A small encoder-decoder audio transcriber, trained from scratch: 7.95M parameters, batches of 384.
Rows from block 3 of the text decoder, named by matrix and row number. Rows with one number belong to one attention dimension. Each number is 500 + 25 x the weight over its row's rms, rounded and kept within 0 to 999. All counts start at 0. Numbers have three digits each. After the name is the row's rms in percent of the matrix's.
# v: attention query, key and value (stacked) (decoder.blocks.3.attn.qkv.weight, 768x256, the v third), inputs 0-85
# proj: attention output (decoder.blocks.3.attn.proj.weight, 256x256, transposed), outputs 0-85
v.179 096:499485438450498499537508535473456520483495504514513523499566466501416483491535519473500493517542529452515505528457481466474472499508481504436498540515481475443437497496514501483448466460508520469478515499488515528513531538497502493493538463540515515474486480
proj.179 097:485498541505481506509499508517538506496545536495535489511466490517553491480466462495488512451496473554488527553512523497529502527519492494468489468438522484540529499508470521537498533492522516541511446463537517510518493501509506505479458460502504515521508474
v.180 093:516517515478516493498496497501471516518479494522479464509527547469527500492484548504529512519478517502469515535476522531458467504484459499498522499540478570495474566502465497453481493537464508508534558520509463505493482532476519454464489480490501433525480496
proj.180 093:524485495488515500508522478496500496503549495496531540494496449558489452460515473479528460501493478442513498517492507479535468520501505448491512519469499522510525469481492493531502507466494459509460454476532488534527493487462505486543525531508490504527517488
v.181 097:462472513519531472497505505494501499500511481530513479467504486507507523533481487498513532510560521558518484477501523533504471485480475500506528497506476507530511560503515515494458490547500506572488530466472529480483480494488472536488476491501441474507490535
proj.181 103:552513484523453509567488512526486511497523506499521520520505523475481484437505489482489486458535496415511500509503541491491500487457465557499475492537517495486476494492548482488503556454499503478468486520512498542489466495510480496500538570498511520472529506
v.182 093:472495495526523464529476524453491498483502470469432503523490498521480448484483495477517454492502530475495467531474461517454524494497499500480465479488506518488452512553494511536465500515485472528526521495511531485499494502500545480476509488514519506473457507
proj.182 091:507512487495479503499577487481515482550500531518500508455489497527494526483520502487510524523535470522484523498559519481496499477481502487493546508464468524518509504501521465486505516460486469521473496520528499525525488511478507489516510525516482520579543506
v.183 106:534509527528470534528527479510486514505476451479481504546468472520496470519508548500457456493506567517461476515471518498533467525511508472488444498485519541496507521532500542485509543506570490497507528504490486510510529490542488455554509489503514495492477500
proj.183 104:457468486492545483459484523477536497483505511500495482485472538519523492466536517494531488493548512488498481462499513530495483494514497523481567551486472477499501464499483518517516465500498501494507488516519487533505464477476516426493493485475488477522523478
v.184 100:479533533475492456484517500490446482472487486502490503497496462474488511515507505458567495492523482487504522471524552487464492441495529487490501546472539482500484505472537455504482501533495549495455528511512525490515498485533543475511515455481540490515539502
proj.184 099:510468497502490518502483523501538508498511496529508506477489510485529523486498491544478534527497443513493478492525459520473524525486527479521508544506492500519474473524549504493453437531500492514477500528508538507486496512512480535476440538554507524503500455
v.185 118:445501483475566488464496481505501476562468526502489506497497468557494478470448512514534494537504531481482499467475534496485483505542489493513553496471529487509533480497521497525506496467510513516441519471502477499487498500525489512476545515472466487462507499
proj.185 122:531442517542454501524481482513464486453544515491513484481522502493498500522512532490508485491543469525537476498540512516478450512440514472517491478478507485497492526500538499505489522499480499484466515494499500458481517510493478496481513463525501559491467500
v.186 104:497515474467486490563497544471479492499488468525463532542557543467457495479543494507466483512499501484441509538468481509499473485479482548482458496487475483495453489508489453511467530475467483491483518532501480552504525474464519478522497486517526577506478497
proj.186 096:469527544501566490502511507516529515495531524494499483495515511518522508529499439517486473493474496482530468523509502459532495505499509511471538511517527526515508490511497538472514497516503498501530461476501518497535460471512563472492534537488467436496529477
v.187 119:488524523461495521503488516469497522502509509498491508526511505504482494479492514513543513487490496600524509529507509538479478512529526473537555551491503532502478572482496473498513487533509525519523498437502493481433516457470498486529491490531482488524458499
proj.187 120:509486436529541528464545487463508514463489465539505501474494511517502506505532478513479486515510535477494462493497445456527537492459518503459482494536462509497483452493494473547505520474491521521469540538485463497488492498489546477500489498477526547481542572
v.188 105:504453519486505476477522525480487531504493478490499520518532485467473545515546480504481487533532500532481498516494460489519499533466516495518504475472514482507494492503471554522475469469510518492512519509534507495477540506516517498486494491532488511544461510
proj.188 097:455526454505478514532494533504535562490499472489490517461483507505551504482485505477488471509506490527531526481562548515512486513476516541466496468516488521492522519532474476459502503535477546516484486490493502491482462513489459517484527475486485483483501503
v.189 104:522480472514519501492520520495526535495516504504496481533454529522518466478519439466509555501476508479500508464503490489467501546485424530453459498468539502473497504501461505519512528546472527498476520494462496507488482474521515490486511497488515509515491480
proj.189 105:506493495506492500498541497505470463535517521475515507546508507492514501532503519526486504507539479548485511518528533475509506492549528494525541496495467425497486463509550468443501481505508486508518481468525499550510493520506531479517526556486506503470469544
v.190 104:481503518451518500494516472524524537510484511528487515495506503518498511504481552491527489474513504485521542455529494486545476522494512458490528483519569505504491533530527459463489562524468493517446472476471531508523509515503523527535500501520519528448486473
proj.190 104:510537489512460501459450518497510484490505492525501498526480534486443506538534476538533495536493496532492430511510513507494527489529518527512471515522460488500436483506497508521476429451541492477500510537490520507487502458503502467457497481500505510535543529
v.191 106:509454497486479522547515516471513495526514531454504528508490483478470502487531526534492470481502506472503457563495466487468478468509480493532484516509423471535513489502523464473489536495521505472557455504496516477446476542523501525520497490526464458521471486
proj.191 106:468521488554516489478532461497518506496485525460500473457437508536496507497484463466479513507518477511505492458516502488502522475482500497486471521515524530500535511472475500515505534543475513521523510487473458524495546502444499492462489507491520542488519511
v.192 081:522478479490467525525447531479511511513521466508512488527508500531504519490475505567458518483485475506523513446482470427493538496503504513476491498470531513485500525445499549506537522524530486532505564483538506527521473476516550490498507499474480518494476498
proj.192 085:451512498526477511492510436486511488490493482530509521506516499524497514554501487528499524493503497463516482523478526523469531520452487509527494556529484511541512503530479474487490524501493478505475518508483472460498479502506501504503525474555532467474553519
v.193 100:520466478492459532528485534481503520511501500486447535525494485454483490504521529481525497504515468522519476532540519480474515455494509483486502511486532489510473513462467491567519530487520495507431524489508532513513495486524473454483497480485499483478488536
proj.193 102:510479517487513490496486503501471505501492483505546473475529509480548509515475511519487465482478505524481521492522493489475477538528456525514532533535511462492462480498534507512509499527466490458497526485505480499485545485535479513510500557569478512504510497
v.194 094:501490516502518500498464493541520504485521516489519487466470495521507548449521557483474499476499442503484549498464456530467502493488462494459529502531504487495488510477469500474454482471487509538545497488471486518524505518526536484535450500492494493523491493
proj.194 100:508498498507505494492530490508469433506474483511484554531507513481484475517470508540524503497505507495512481494537507478488523505497493477520467495474545495475549485492491482524491473524524506522487508535518462497498526469484480471509493463505498495510515517
v.195 087:534533521509499485499509449476493475473500519490507472549485482490486443524471564499523519541484479484481514546467460512491512478520489522525567504474489502497502482490518480546534510496525478568475481499546474524491524502467459524489482490502530482503473527
proj.195 084:562519489441496511513463525509510471513525496509486502478516443509515503532532487496483539487510509491534489505537493525586493522501508513521493501522528505489511516513497503477541515508461496462488482487462498504493510494507533479518492544539500520527493505
v.196 102:473550525477518483463470455533488519530519526492489520495505550485514515504497502448504507497477527532538510553511481520507476470476511505486494470509469503510507498447490493506510498472485512491521500505500485481533491517499548444492491492517521525515488454
proj.196 101:504454529488512511553550535475509478490508511525488504495478473514485490499474498486526492465517449484486496458484518525510502447540514540507477500470482500506492553491489493500520484491489481482495504495497490489492497478534541533515510449504520541508504485
v.197 093:507480522464513507509480505460479492475473486510525484526507503537489475517483525482493461558532501491477483462496524545479494486514491465469549518526485495463479465524507509498433493517489533490483505464503507520571483538478515515462508473495491494491501502
proj.197 094:544492514482458493522500487514499497477494472477471508495501571494455499506496487486486533535487485499492519492530500495515509508451551491522500483497519435509519485481498487500529512535485503518518488492509455503446503507502446496499509539522499526537465446
v.198 093:515506480476500516492471519473508467493528504518472465513485520437500496488508460467524508464480510510502534473538525547464507549462503524515524489496439529450507455512537539492520511471508508498548458489529509528486560455510505501499511532469490507470471481
proj.198 095:496536480536527513519538518484513478530481502506477529519517450576479500535491525493514570506477484504520425498513511495517483464530515500544507515529507474491485502496433486455487499467534526493523499481504539520479463501493515501488470483435487492481521526
v.199 088:508515483509494512502473480474501496486452502515511497493515491509488498454497532545474476573478474454506510498478475499551503470483522502451492545451498476510454516501471486477502438492504517524533520507483536513477509503477473504503474477488503464517511487
proj.199 087:483481492475519506487520496465506510487521519538495445534520493484540489489458502472478474504508520549520495521519498504486498504457491466546454501516483496500511509511552468489505499474504505495423497461550484472518500471502504474527469529528485473517488529
v.200 092:502473517465519488504478487530525513483541499460466515533508510487485495522521512509510526477487444517480488541491478515481513486506534506518496476556508513485503509496481456491511491478461503475515531500476470481507534513455549484484494512502515485515463472
proj.200 090:525506510476506480533497511509517475546484432472516531482508508507493491486502496499506483501517513502501497486518487499534497499537478520441453480449507510471551499516486520497471502505494490493521495506466500532469474466519548492536502463508471501508515447
v.201 105:463513471500497500506482521524481508511486497507486545471495479521533469482441474464522464504474517498471498490495502524509496545489514486470522538486509473466484531521491521467533529529458500444514547507520498506468465509484536536487496481517503517497497474
proj.201 102:473527534473498509485479495465523459510502490543490489490550546470501527519484472532517483482523554539487503529475498492504478481501525515505506505494453495487547522497540504527475477501518504536536438517526488508522509518464488474519500465468461499528490505
v.202 102:487505484491479491473515505481500493503513522491468495495525524478516485538551486501453545499526484505475526544491445508489491529474483482493475541523531469487501536552529468493533458502485538477552488489481519486489518510505499516505512508483470511493500477
proj.202 100:497570476550487481537513530498498491529490512474490512547464483547466512476473535491487480515503518507483447491515504487494506499471439477473480495487471503521533530511486499530464472516514481547466460529520474536548506507497481501515487502463532510494529509
v.203 106:509543479500534505483464530510534511521484521488494472468496590509518543468512507516517492499507441527496522476474488477513504430499511525482491508505457444502515505534451503539498500496506531532530519536483485497500502491485517525553494470504542495489482517
proj.203 108:526483509484479504480527530493493479449513492512498554509510445500509512521539467451498463540510482488506456485496476506492524546499501469502486467494548515463457513461502456494504485520475543503480456512501535472530491512550506504481484492498504520525487524
v.204 092:530497478494486461557524504478470485497456483511467525509463467525500506470520478486532533493521527478507503529482498483514529533475481519543488503484496488495485501511509447540539494484533487466454519474544522486503506488531502501454516503529501514535507489
proj.204 098:496474491519492499486497501505480510506532487512523469479472531470502498505517482484474465482517463482507501484509477475507472439504497489465480531519470558517524486478490519515517530547490483545522454486449474524500481531501536525540508536543496509433479510
v.205 087:510480510504499498548478447508468495475528510499461501548505517508497495507509505514487550497518512479475498481487485484532516463474518489495507468518511479486514527493512473479533551489486499440455554507557501507463489489485504505463507489516517484509489475
proj.205 089:478523480499520496475460483549516504539526501514526536473473483517503558490499526509480503525493501508519483485482542533505500475543504546554439527453512543471489514484465480520476487520511492564531451460525503491501498501483542491529462485502496479500513463
v.206 102:463499472483501529530546449480479483551488479493413495478492475498500485555531503488455500498516515525489493553492516506520482551473521486536510511494507500487496492487521443528500506496511470518448487482499531514505463524503500487496493479437513526478499485
proj.206 103:511502475525511475513479523507492506513501499469575521476485527506522479459505491506495482522481460537541545503485470478478497483537518508494495501476506477530501499483545551521517478540459509453512526504512476500518523485486517442519482542495525483493484494
v.207 097:476503508524493536448485491469490518543567493503487495516489520490505489538496485509473498500507485518523502491509478522489486474487505516509520469542491523469547489466511519529551530523521503468548499506517517499519492509493481458476519513462504490504505479
proj.207 099:504576502493497514530501518507516506486462507514465522480517483525508529481478517504501466467528519490491523485481522526509579485489529505522509521471501488509430536526478537501508491506459513466502524510476481514489513484505480509512512508493470543507509539
v.208 084:540484507512541542508476525507503520505569512515464522495506498518476545506530507531490520480527538522516494516522502512549513515511522542469483449510492552481503505486451504525529470507541481471508500506540521451506486471501512475497490494469544488529480515
proj.208 085:439544535499470450510524482473501488505447507490527507499504540508522474484501510491499467529515485470482545464465515531466555461493540482520517530508510508500504488502517520451517521489497467503507535501510468490506503478558512521523557455504471499468530498
v.209 087:516518480478503479489486508502489522522477505518538477509510484485472531482505538493503428551502453460508517482535493544469498474526489483500506473452486546476511502531488522494464461488485494523525526502521530513474562473484494567532477483470508471524494495
proj.209 085:503494495470522492482511476523497495511517522529478475530531506502499502520452497489434495482475532524518494521526501507510472540510447463485478504494473485501499521492519449446507500487511525505493549445524475496460489533522481446503464520494464519500484534
v.210 093:469491515469474549486491493452504548490451453488498548510544475498515445456502492526444485501521527507451525538488503491493495518519504479511519519441487503511471485520496498509539507516502471542524498523491535477475518502545479465487505512471485545479483525
proj.210 097:487573526514532479536500527471521491529524543536512490469472484529482524540520496494480491513506475517526486482488502517482506506505455487514512473564442522549545533483502477476495524474491493498506498508488491521468485509457529448487480543473451501489464476
v.211 097:464481482498497491487456466494449500486489557500507562498490491539494460510461496480502478522517500478504520514451459493498455451502486500479485481501510510528480504522558492526447502492456516506472509494526517491498482530502518438513500549501471445460498494
proj.211 096:517484502470496509479515470523544455465457514527482496495510513550513503476481517442505520497504560536485464553541522502490522511467492501522498503483487511466524495488480472533477476542527485503525499520479478506489513486513501470492525471477526504522477529
v.212 094:468504517472488480497496524520510468527519488471509490462548545491513506513522506508520473502483449488505481489528476444480517476542508463467527510522506551493509470479488516510448500518508492572459524532499466520532518513509503484510519481474520503497495516
proj.212 088:517486531474501530472476468524519483477541522539507502537516490533533495467503471512514450481493528507471481488491452507532504564507530467473516489464545460497470485505522500494506494467485494492485556488499493461522453477462491542473490530544527524507523509
v.213 092:515468489484484484513504503490526490523554478506456456500464486520488507510506491487507514493548503506506477477506526481472506470472470514436501474494484519493480474488478519490530507495499542513477523481524521526560503470506520479511462471507533509454459535
proj.213 091:512548510472507452489491510489492504464508476507511550503464531488505475503502465539475523529483479505500534484556499522479544513500511528552488515515539484505492453529532503496465482497489506494537476525536504450504507497478495496521496511520457490513479490
v.214 090:517514542522517503510498519521516530485443528451491530470524532518520510532506458538487481496465557515455454547474529528514495537501534482472477537473467451500531507503513471493547493454520525526498502495481507514450489502491514532496510503523481497536521530
proj.214 088:485512534534534499493511560480483521522484491463540437473514503492487549477527523499503506500546519533505501501516476529457512512516457478514529517501447519517496511504547489501496522495465556464477469477578493519504526512479494529512459495465512511497521491
v.215 090:457486504489431508469507499511492492462522515501509474519542469438484522502483548477485488528512509533457494519505495511466481467511486505505494533453474504530525499504513514492518504512518480547518467521500481473458513508506477498549496472506514465477505500
proj.215 093:540473477460529520557510514486471505498494511503470500506543479503540497546508475483480516519457503470532476514445492518504526543494521521496487445507489473478472491517524482463458532515469541506501504498444541523511511520536503472465485514494490511521513463
v.216 093:515449521494562555523549526479499520458513461498472467483497518513504517479512514509560492516514488524455481539527527523470506504487480490530520513489549487517448479531463462488449483488522493457512452477481498489519466485464510508492474540512470519521467498
proj.216 096:500492501503497502527468504500510540549477484474535504541508532468468483517504508486514527499494453526507537468512506518487467496469476454474490497546493509473525502508478552457516567498507519485524520508526484517487530490522455471515516514485499485503535508
v.217 106:463438513498487573512475485488513482488513433490494497462514454523482470516488471525503494499523499497528479529489497493480515497494505493503473488424521519504462522455536510540483457512527477460473497482502550505566453487482496497472503514479469535530469540
proj.217 109:483491507495525500471502441502480544499511504511515491509511516465492511475529522497480525508491484505483571533511519485493476531483482516495501526578515475524543452551505512465505541506438499478514510541488458494474507484517501513506488515500508471451535493
v.218 096:477451509456523495496492581491559482465502532491509487413500498489487522495514534479517491468518479486483470509519549541480505498501503496505488521477509514463492487496482499519491480482504494506502507487507501505494491467521488529522477464485503533533464526
proj.218 096:479533499464513511472473484510505492519451507523511541529520501488536476506504545534511525513491523496494524512500481489473454523499520493490479503503518478455496493490535499461496535500504525490500512541504480482496545501498518468510531475493429468472516530
v.219 100:450484503549465499497503460497523506489534507522516510461471469520505508459483493420512487510496554535495473481507532490447538499505447507471474501485507530530539537476473475460525511534491511518536473498513490488526456480531526488506501510441518485474502468
proj.219 104:489490509469520509498520442516500485495536495495493542534505526459487461499476492544516476445525469492494499507473542480495491499517528467503488511512481495502475491516547501551492490544490522505513470489522450529530503471500480495468484482467452518491538479
v.220 096:488528523512495504482488450529489485513483498515574511494505534547499529463492541494525490529556502447518459524480536499507485453502494525514476528437438490506512454525511532481476454494509531497531511526480521499468478471521474478510492494509508520510506526
proj.220 094:530485546472513518540482530531469539508498539485464460491476505472499517538499523465489482495485489529478534489530479534498521504490507501484489472505516562523511503450502433491513515486519498508480481500541499490483482517513542557479483523491486507461513540
v.221 105:490496492478501485514452528470511559509490464454479498496496538493550501509519477534479501526503501529506534507478499512508471438512450509464496533497463524502516481522489524501549555524473489505526510521499510476511515502500518465478484497509471480485495505
proj.221 114:514558512548476478490541479486567477451489513486485564464506467538446490530511487488509471516516527467511468499477503507516562519532507501515541476524490536527481502503489449490489495497463521506516488515478496499451493505506505499461528502504482519485483484
v.222 079:458492495501480463487506529484509514475549530475487484461505517492524501501546498502530492518522497551486494530476540508517530467520483524505495493486505567488510472522467513503445492463506491493526494494471482515483510507475513488538513484441470533550471521
proj.222 081:521515530479505477465525475516507473513438510459533497530496478530504502487494515505547519497506516495513517466472501533518455475522504492487529506516514472500513497534499482452544527511510518502505534518508501485494521506526503442489501487511474512489477508
v.223 095:571545484490531542464495521511514489485499515481493481535570483534459516509507510546531470545495430476509530495516446535500533520538502481532505501527535510472463507510512510522470460453481444449505512456513493506496487546483498567489510552473509491531506488
proj.223 090:494444554475488489484496498491492498509544467479504469502503511490515509469480485519480519524495557492494509490505519480522494492508477424476500514496495468507514535492461524505511495487496478487427563531507486493492485472488454493555519502526518517494506508
v.224 079:525509502510544529490459506494539508514502511495479479477507544497486551491539436500497498494513483489506509527531482501512451541493502501465469458509464500490565474483526495513486458498518491498534522461506475476521517491498530524545497577543517533492447528
proj.224 076:482478501503511504501522527466490526487512515496514490498476492506505498489451491497526492522561476513496529532538509477470445528493500490499487516515481497484554517485511490455491511491513535505482502505539438548477485520446532492489479463421422482498502508
v.225 100:518472463521502486517527521511497517470494465528484498486479553535524525443562479519475462495484455499515517516547493547498540475451494460500483492534536509524492526474488477454475535517468492468537521487493528511510457514500497537474503490471528498524476502
proj.225 103:466516482523499489487520466480501476502526520494536513453488528452506486517480522484497490494496520507500548519481504477474482487523497492479514516451492510533444496472510531469498476501495526503490511521500496459511547464506469480505506519545500490484521528
v.226 101:518490482491462546448495519482443496465532449511528543538525505469483440499537476527509512486508501505485500496487480484502519507550516468493509477481470538529549504489513474523506490530529490522470491503484478459493479501533466484548527483498482518436471532
proj.226 104:496511536547494511519471519517516464483443524504505469528502491549532527505526492469472479501459524488469515499490497512519503523495461479486535503502529501480514490521498507443500508469508492526502508540482501531496510519496494511465528519501480491520502473
v.227 102:485527477522439559487481481462520518498469478529557542510479470483505455533461518460505457521507538494513478554468503481504482533537502516506472535469482426526511456472536540503491476498504537521488424509478524485475488500528474486520512475495480524463522514
proj.227 099:493526509486553512523512508537467506491518542510478478526482516528485555507523486461506519525484476526504476512543505524480483496498511520552501477546487498486518486501450449476519551522466514481461531502521486537464532493503517515467516531485529504470459456
v.228 093:499481528566483491489454492506521532510510530508479521508502495488496504512520467500482524492488547503505512485510461488479477486575472465506470457533533497514555510499499529463476476501497515536493454501480497512443493518469518506558502548509488455472485482
proj.228 095:459529456521526505503484501537477450535510500452501511527461504535498536490509497503496512500493520522494476548502472482444464493533482489472517515447467463461492530501484481499515458509525511509513500531505475537486526523509470484492499474427506508531481483
v.229 102:470535503483507518429487485522524552534505496488509502497477505457466549540527527494508494514489528529519482505501442524522461456526465473477473489458471513495548490443484536508467480495539487515564484554492551472506507494506518506503479457528475478545484514
proj.229 098:455457514470536457523547497500456469483491501514485502538459528491504505496487477525477500457481489464495526508488496497471506560496499527504494517528491523511478534537535447490566540472464528471463531518533479497489492543500484525496481540462471534502507514
v.230 084:484449522519517469508527485472484499522507476526490504484494496539530510500485527460541490543529496491481467507509490538470496477500487521494539492511489503498490486463446459445518507492457492491456518507532490493518484551492506507502514438468544492506480521
proj.230 085:545478499449509483477462509504548517519555519461524500498554535455488522498477461510495519501518476526487525488502517497515470499529498486512486521511528513505489468515565540501528532512491502477503480490487447495485543505470481454498495519532472517533440528
v.231 076:508523497508493537454499494447487476521512516529504479513516449455463478461496512521470508473508487517518495488534469504499523542541551521478450490437437480487497488480489509496542442512552504495520538503503519475499515493482468471548526518490509461476501497
proj.231 079:473474422498498470484525533472510573509508533513476497517498455524524469478475519479469489508491488514504501511486505522481520499475468482503508500493532486556495515516484511468514525482482499482450528476450503504500486531494500511514505477485472483495479524
v.232 096:485470491477513518504500538473492469490496511491492494535492476525465517494507481462502478476514481501498531437501483544523518512413498492537511505526538473477519505499529501453515501501486529438485558472522535486543491504506519543465476520515491475504489506
proj.232 101:479451489531458515483526491499517543519521460504481498510482509475496500458475499486503548486534504455488522502522503528473538501499481499518470540500495493519501488472490528541481497519523488516498471513477495478515507505470447518511501465504535476502514504
v.233 086:532476470502492498516496502495584501512473532485482480513478490501467486479507523530487521531527505471497472468528522472506507515530522543465547490518509538499486521449449507528496537501492517543480500499551450473526515530515506464460504511498518478459484517
proj.233 088:507519513487498484499459481487502504480541469532497498415537521513514522523531510500473518537527490517498514519509492519518483515456482503500502490501509510492468475504523509529508494509511492470519487478458493486484507499499519553520516520545496515522484488
v.234 086:477502508462519476499533506490541509519508499529492531468458516516519483515496498488493509497479474464505491493500518520525516518548463521502453543477498450497510469553484509493517506486473524519535488550492484502484484499508515496516494477506494505460517457
proj.234 084:533495506507512477488489516501467494538533478506467529529520509518455493517527511485512493489547527559515474558499500495519493475489503499477498502523438534491512505540536500552504532490515535481457494480498525523509470486457489516530460481447508485514472501
v.235 097:505512527523515510480522489517501543485523503531504509514512526458502469526497471502512532465507555554525521499493507489483503532490500517470480464496498484537523474506498496490532568528548481489500458505505509482467487441512477486524530515488458554511496487
proj.235 094:471478520515519539488512514525508477485445513508497511487512488515498537528494489508533493479480483486518461500507489496502480487510571520490543551580484482478456525492507504506467509514500513539547509516508530541538471477529550506480487450439501474486512512
v.236 090:510479495490503550529575491456500489511501535467458453481534489480454525481520505490521468512511553518493454499507523525503495594460506492510523518505507521456522476505499440486488528507521476479488455489534504517534507449523501502467494454472519468521498499
proj.236 091:456503502505516519466468514562491528522510471536532503492478551521515487485529503496512509522464462476503525465503512525448505504543547483546532526525532503488528462471488518498521514497491500509486498446536480524474499505479502510476491527462454494478489491
v.237 092:549525479498427537482471492490511488524448539509483541557493455539470453486531502479497473506484516497487505500447447490489510503477534481501507443487528485471504565537495526539526501493511493496495518521488504500464470498534493536512494507517473483494482488
proj.237 091:458516531496527515527489547484468475484519477532508472522478491497531517491480460527453500483506513491495479465510499484531496492501474504525458521504467502487493480494487456490481465493499481505470479485520472510522537504516487476489521488514520523493518481
v.238 096:519478512514476485495526505544469566523491532472517502510531498581501502475466477470537491515526561493524496493567499465481480500520467515461524497493471496509483515506485533479508498488485530485511500484477477465515488539449489478484480537547519502493513533
proj.238 094:504466545493514494510446503493488509503531464530478460458469555446496504520465523519489531540530503486476496516506490516504524479499498450541524473463500503503512510516471506525494487461540469489545478526513464526478487502497551549513519468530542512514491491
v.239 099:466455517524490524512480536529525503450497475456500518515485444548480503492477477495529477457473524491500471506502512489473553493522480470535496476512546535532481517483509506494471495502515499521428501485522463468466472538473503493519490547502462482523497522
proj.239 099:491478525518500475452497440497521479510509512515543522486527515477515485452504478481480510523526550509514515534516490511509483523506526479517508521503467508496509472539514508489509488523475510464526538490462487518501528499446454469499479461517544480533506480
v.240 103:483462505480484509559499519468475502474471483484465486518480450542502469463479505487504495515517519464521469495537491477500541510479503483521531523481540505500462517461488492506513535484497491441377517487558517480507444520481515506471493509505522511500483541
proj.240 106:483499512487471512463448439508507516520562487523524526461478550471518521501504479529451544519504505512485514524485486522462519479469487470528485502520481497500532464517469553482495483501512480526570474483494469498468530484484489519518499518553518461508463479
v.241 079:510477527533499503535514504494549485498535523503475493523487466495499466538527452510501476485503473507540542520506493498519507530518491505519439541516504480532485522519481494494471531502486506477507481486507470488473491545477499462520504534540459511468542463
proj.241 080:489512501542528510466507537537483502522496509470555533503494488513492495458517531498505474509520545547511481515518476486491486470508482531494521527515503513496501490584505510549523490529495534510459520504492495517484510477449450489506484472457501447542449487
v.242 082:518437482461530534532550514524510489497487489531453469495532532499546513509505483526537523521489460488490507510508447509474520492481512498488502483511525492517454501489489468510461544524462528456455532479515521477515473516525508522501506499516508501502459520
proj.242 082:518518497520507462508449501533548565496524488517556557447499529520469517466547483467439493526475503495519517494550478495506467518551520488467485506502520476476503509498504498459482511467505495512530513546551532491481503488461468527483495517509493496497498517
v.243 088:452508474532443508521445511488526507544482471501479505510484507519540532483415494461475527490527568478496450497510506472502483468536480514445478525462509514511475496495485534511541546543513504499507502532496513483469470522459513487508505533543461537495499516
proj.243 088:467563481455508516498488474506521494512513527503492518475503519497494494509524474549474477500488498498493519491442510527505486468457507510578495491507476520500469501537532464447501546465483531544550484510486521502522506484487542491513535484524469495480513464
v.244 091:523503470491517489510485481527526487537486507496502547501494529518500523493513476504505484463471525506495507507470516482523465478475513514473504500477484449496476528522476502507556433484495503511517480511451477464511539524504493563499495499517496471499491498
proj.244 091:462467506508494488534513493458525484469508449478490479524497467515485456514487462517521522515537486478492466552511435503505468502484477508432467488494513541480547487481506490500511487511532507502490443523478502524515501487495533456503487468531529488506503505
v.245 086:519468524529492496534515475476502483517487490465482532498491462512475505499494512489486486469469506493480504499486523495499525513466491483521543481526508471481497556477487522462479495475479487489433497509474464501503500530525493515469468490478492465500479526
proj.245 084:490492486496476474437494463495454502508482514500512488508520539466499476455484496528489535511487521532506492497512504473495481503503525519532487522478527481494560451507515484510542471526500493473510476479528465492506556475491485478509482513521550494536481481
v.246 090:536516497456531471482497512526482491518541499520490513512488490528478501522476549501554525458507438475538465496492506491484495510478535511522524475511486536463468515480496503511485488462490494487483537475561513533488483524491503545457507492445494466510472490
proj.246 091:504533493464492532500473523497495472534435480514525475507494541483503505493495483505457527502454506487479529476520496503515512501449491460484492493498544485484462484489486508512479511500523514484502514536499466479495466478501495488544520497549527498477516553
v.247 112:482478539494480476523527488502491503490459487498467509492526470520454513478471529496506530490493484519499490529513472503519555508464460504488515460532552482504500577484442477500495460503517490475472567482514493476535491487490474523500488510485498534531493501
proj.247 117:483459514486483496455510456469504520520543474535542471511510524423514511451486483519489478490536511449496531505460492494486468497484494483487488529519484500496543466527543529514486540488484481533519468486501464488535503484504499481548517479550502475512515484
v.248 085:504504548524507474476539503479531502497485506511514454504477503544503497525532532471506438477497533494529498488522481546516515536478507472515499525538488465495518494516492486481447483498515551486506481518491502493476491507485537507544489486544535525490532494
proj.248 088:519484487507464482518519523551440549524520512453490525520493541469467491471516469504515524514506473506505501486546464499480536474508534471529491501525476466505494479521540507508508505529486518522478513481507515484496546498525473516483509469460556510553478472
v.249 097:486544478527475450498482502532524505514489524461517505501469495527494518466475500498511511490484542517480521500492484465486523454511497467494482497486535500491509516516498517506526537479472495480549506520489452511479515528471535534529497551535499523492547453
proj.249 097:492499515494495513514500429483499483507558457454457504469525500500510500527487498565491499472519477493493435524469531488505471493518481504492487496471497510483512504512519471515517457501522483496501437503470523488528513515493536494524479479541498509530520474
v.250 091:434474525520467476535490495490497532473466455504436475483473482504503498513504532503445506479513496460529467517492495489507533526505441494468479471515555484565468511464442495485475499550490481515450510512542513467538493490494486508559529494531539532508522494
proj.250 090:488536474514495504437469485549521532525535533506551521510478514470499532458513498514457462473514508508508555533515483492483497532479491518514504515495477546515466491534502516545443497512459549573525521468488492471507526472493502488506478511527497464497458499
v.251 090:544495470519470474495495525484478499513520490516494527535478512492475472494532537513472531505521524531519523486483480513515511532485474477538508500539529487505523522478467444501550536465494513479517451445532495474514474494508461495447507516496518456463501458
proj.251 088:485553487555498496530513513525489510476489503482484446500485572519496527497506526515489493463452494473496516467519526514502533474468474508512495530457484521480427503483492542508474479512474492498457484508498510520500542478547482491520528511548480518488538469
v.252 099:515513498546533497471485524510508462465467529503509484479525514488500506464506530503479486493527454428480474480493453546522509512478507525527537527537494463518461503509518532460460420514487516480556496522452506482479494528513473540489515523508537472504517505
proj.252 097:503476476502498470513513506513479545496545504451474507502514502464480497465466524486522521539538533537515492541539503485530509504475517478500479468491483488524513508439490501497498503501540481527450516487506519523507524474501477468483479538463519496476523537
v.253 093:476497486466479474515470522518501495458503498482495500497499494474495508451486509562539531425477515480472498478511554503498526493487547544460475524461492525489514506495513498498537483495503488497484504491534508503510519493497504515471516501525502542504503506
proj.253 092:484532493483504546476492503477534487513502488530463470483468492495520463535523511517470518537508466484518522505489511495488508489486487474472487467555500529480506479488502506499473498527526506530500480490476538479518440517478529550520530467497453475471505457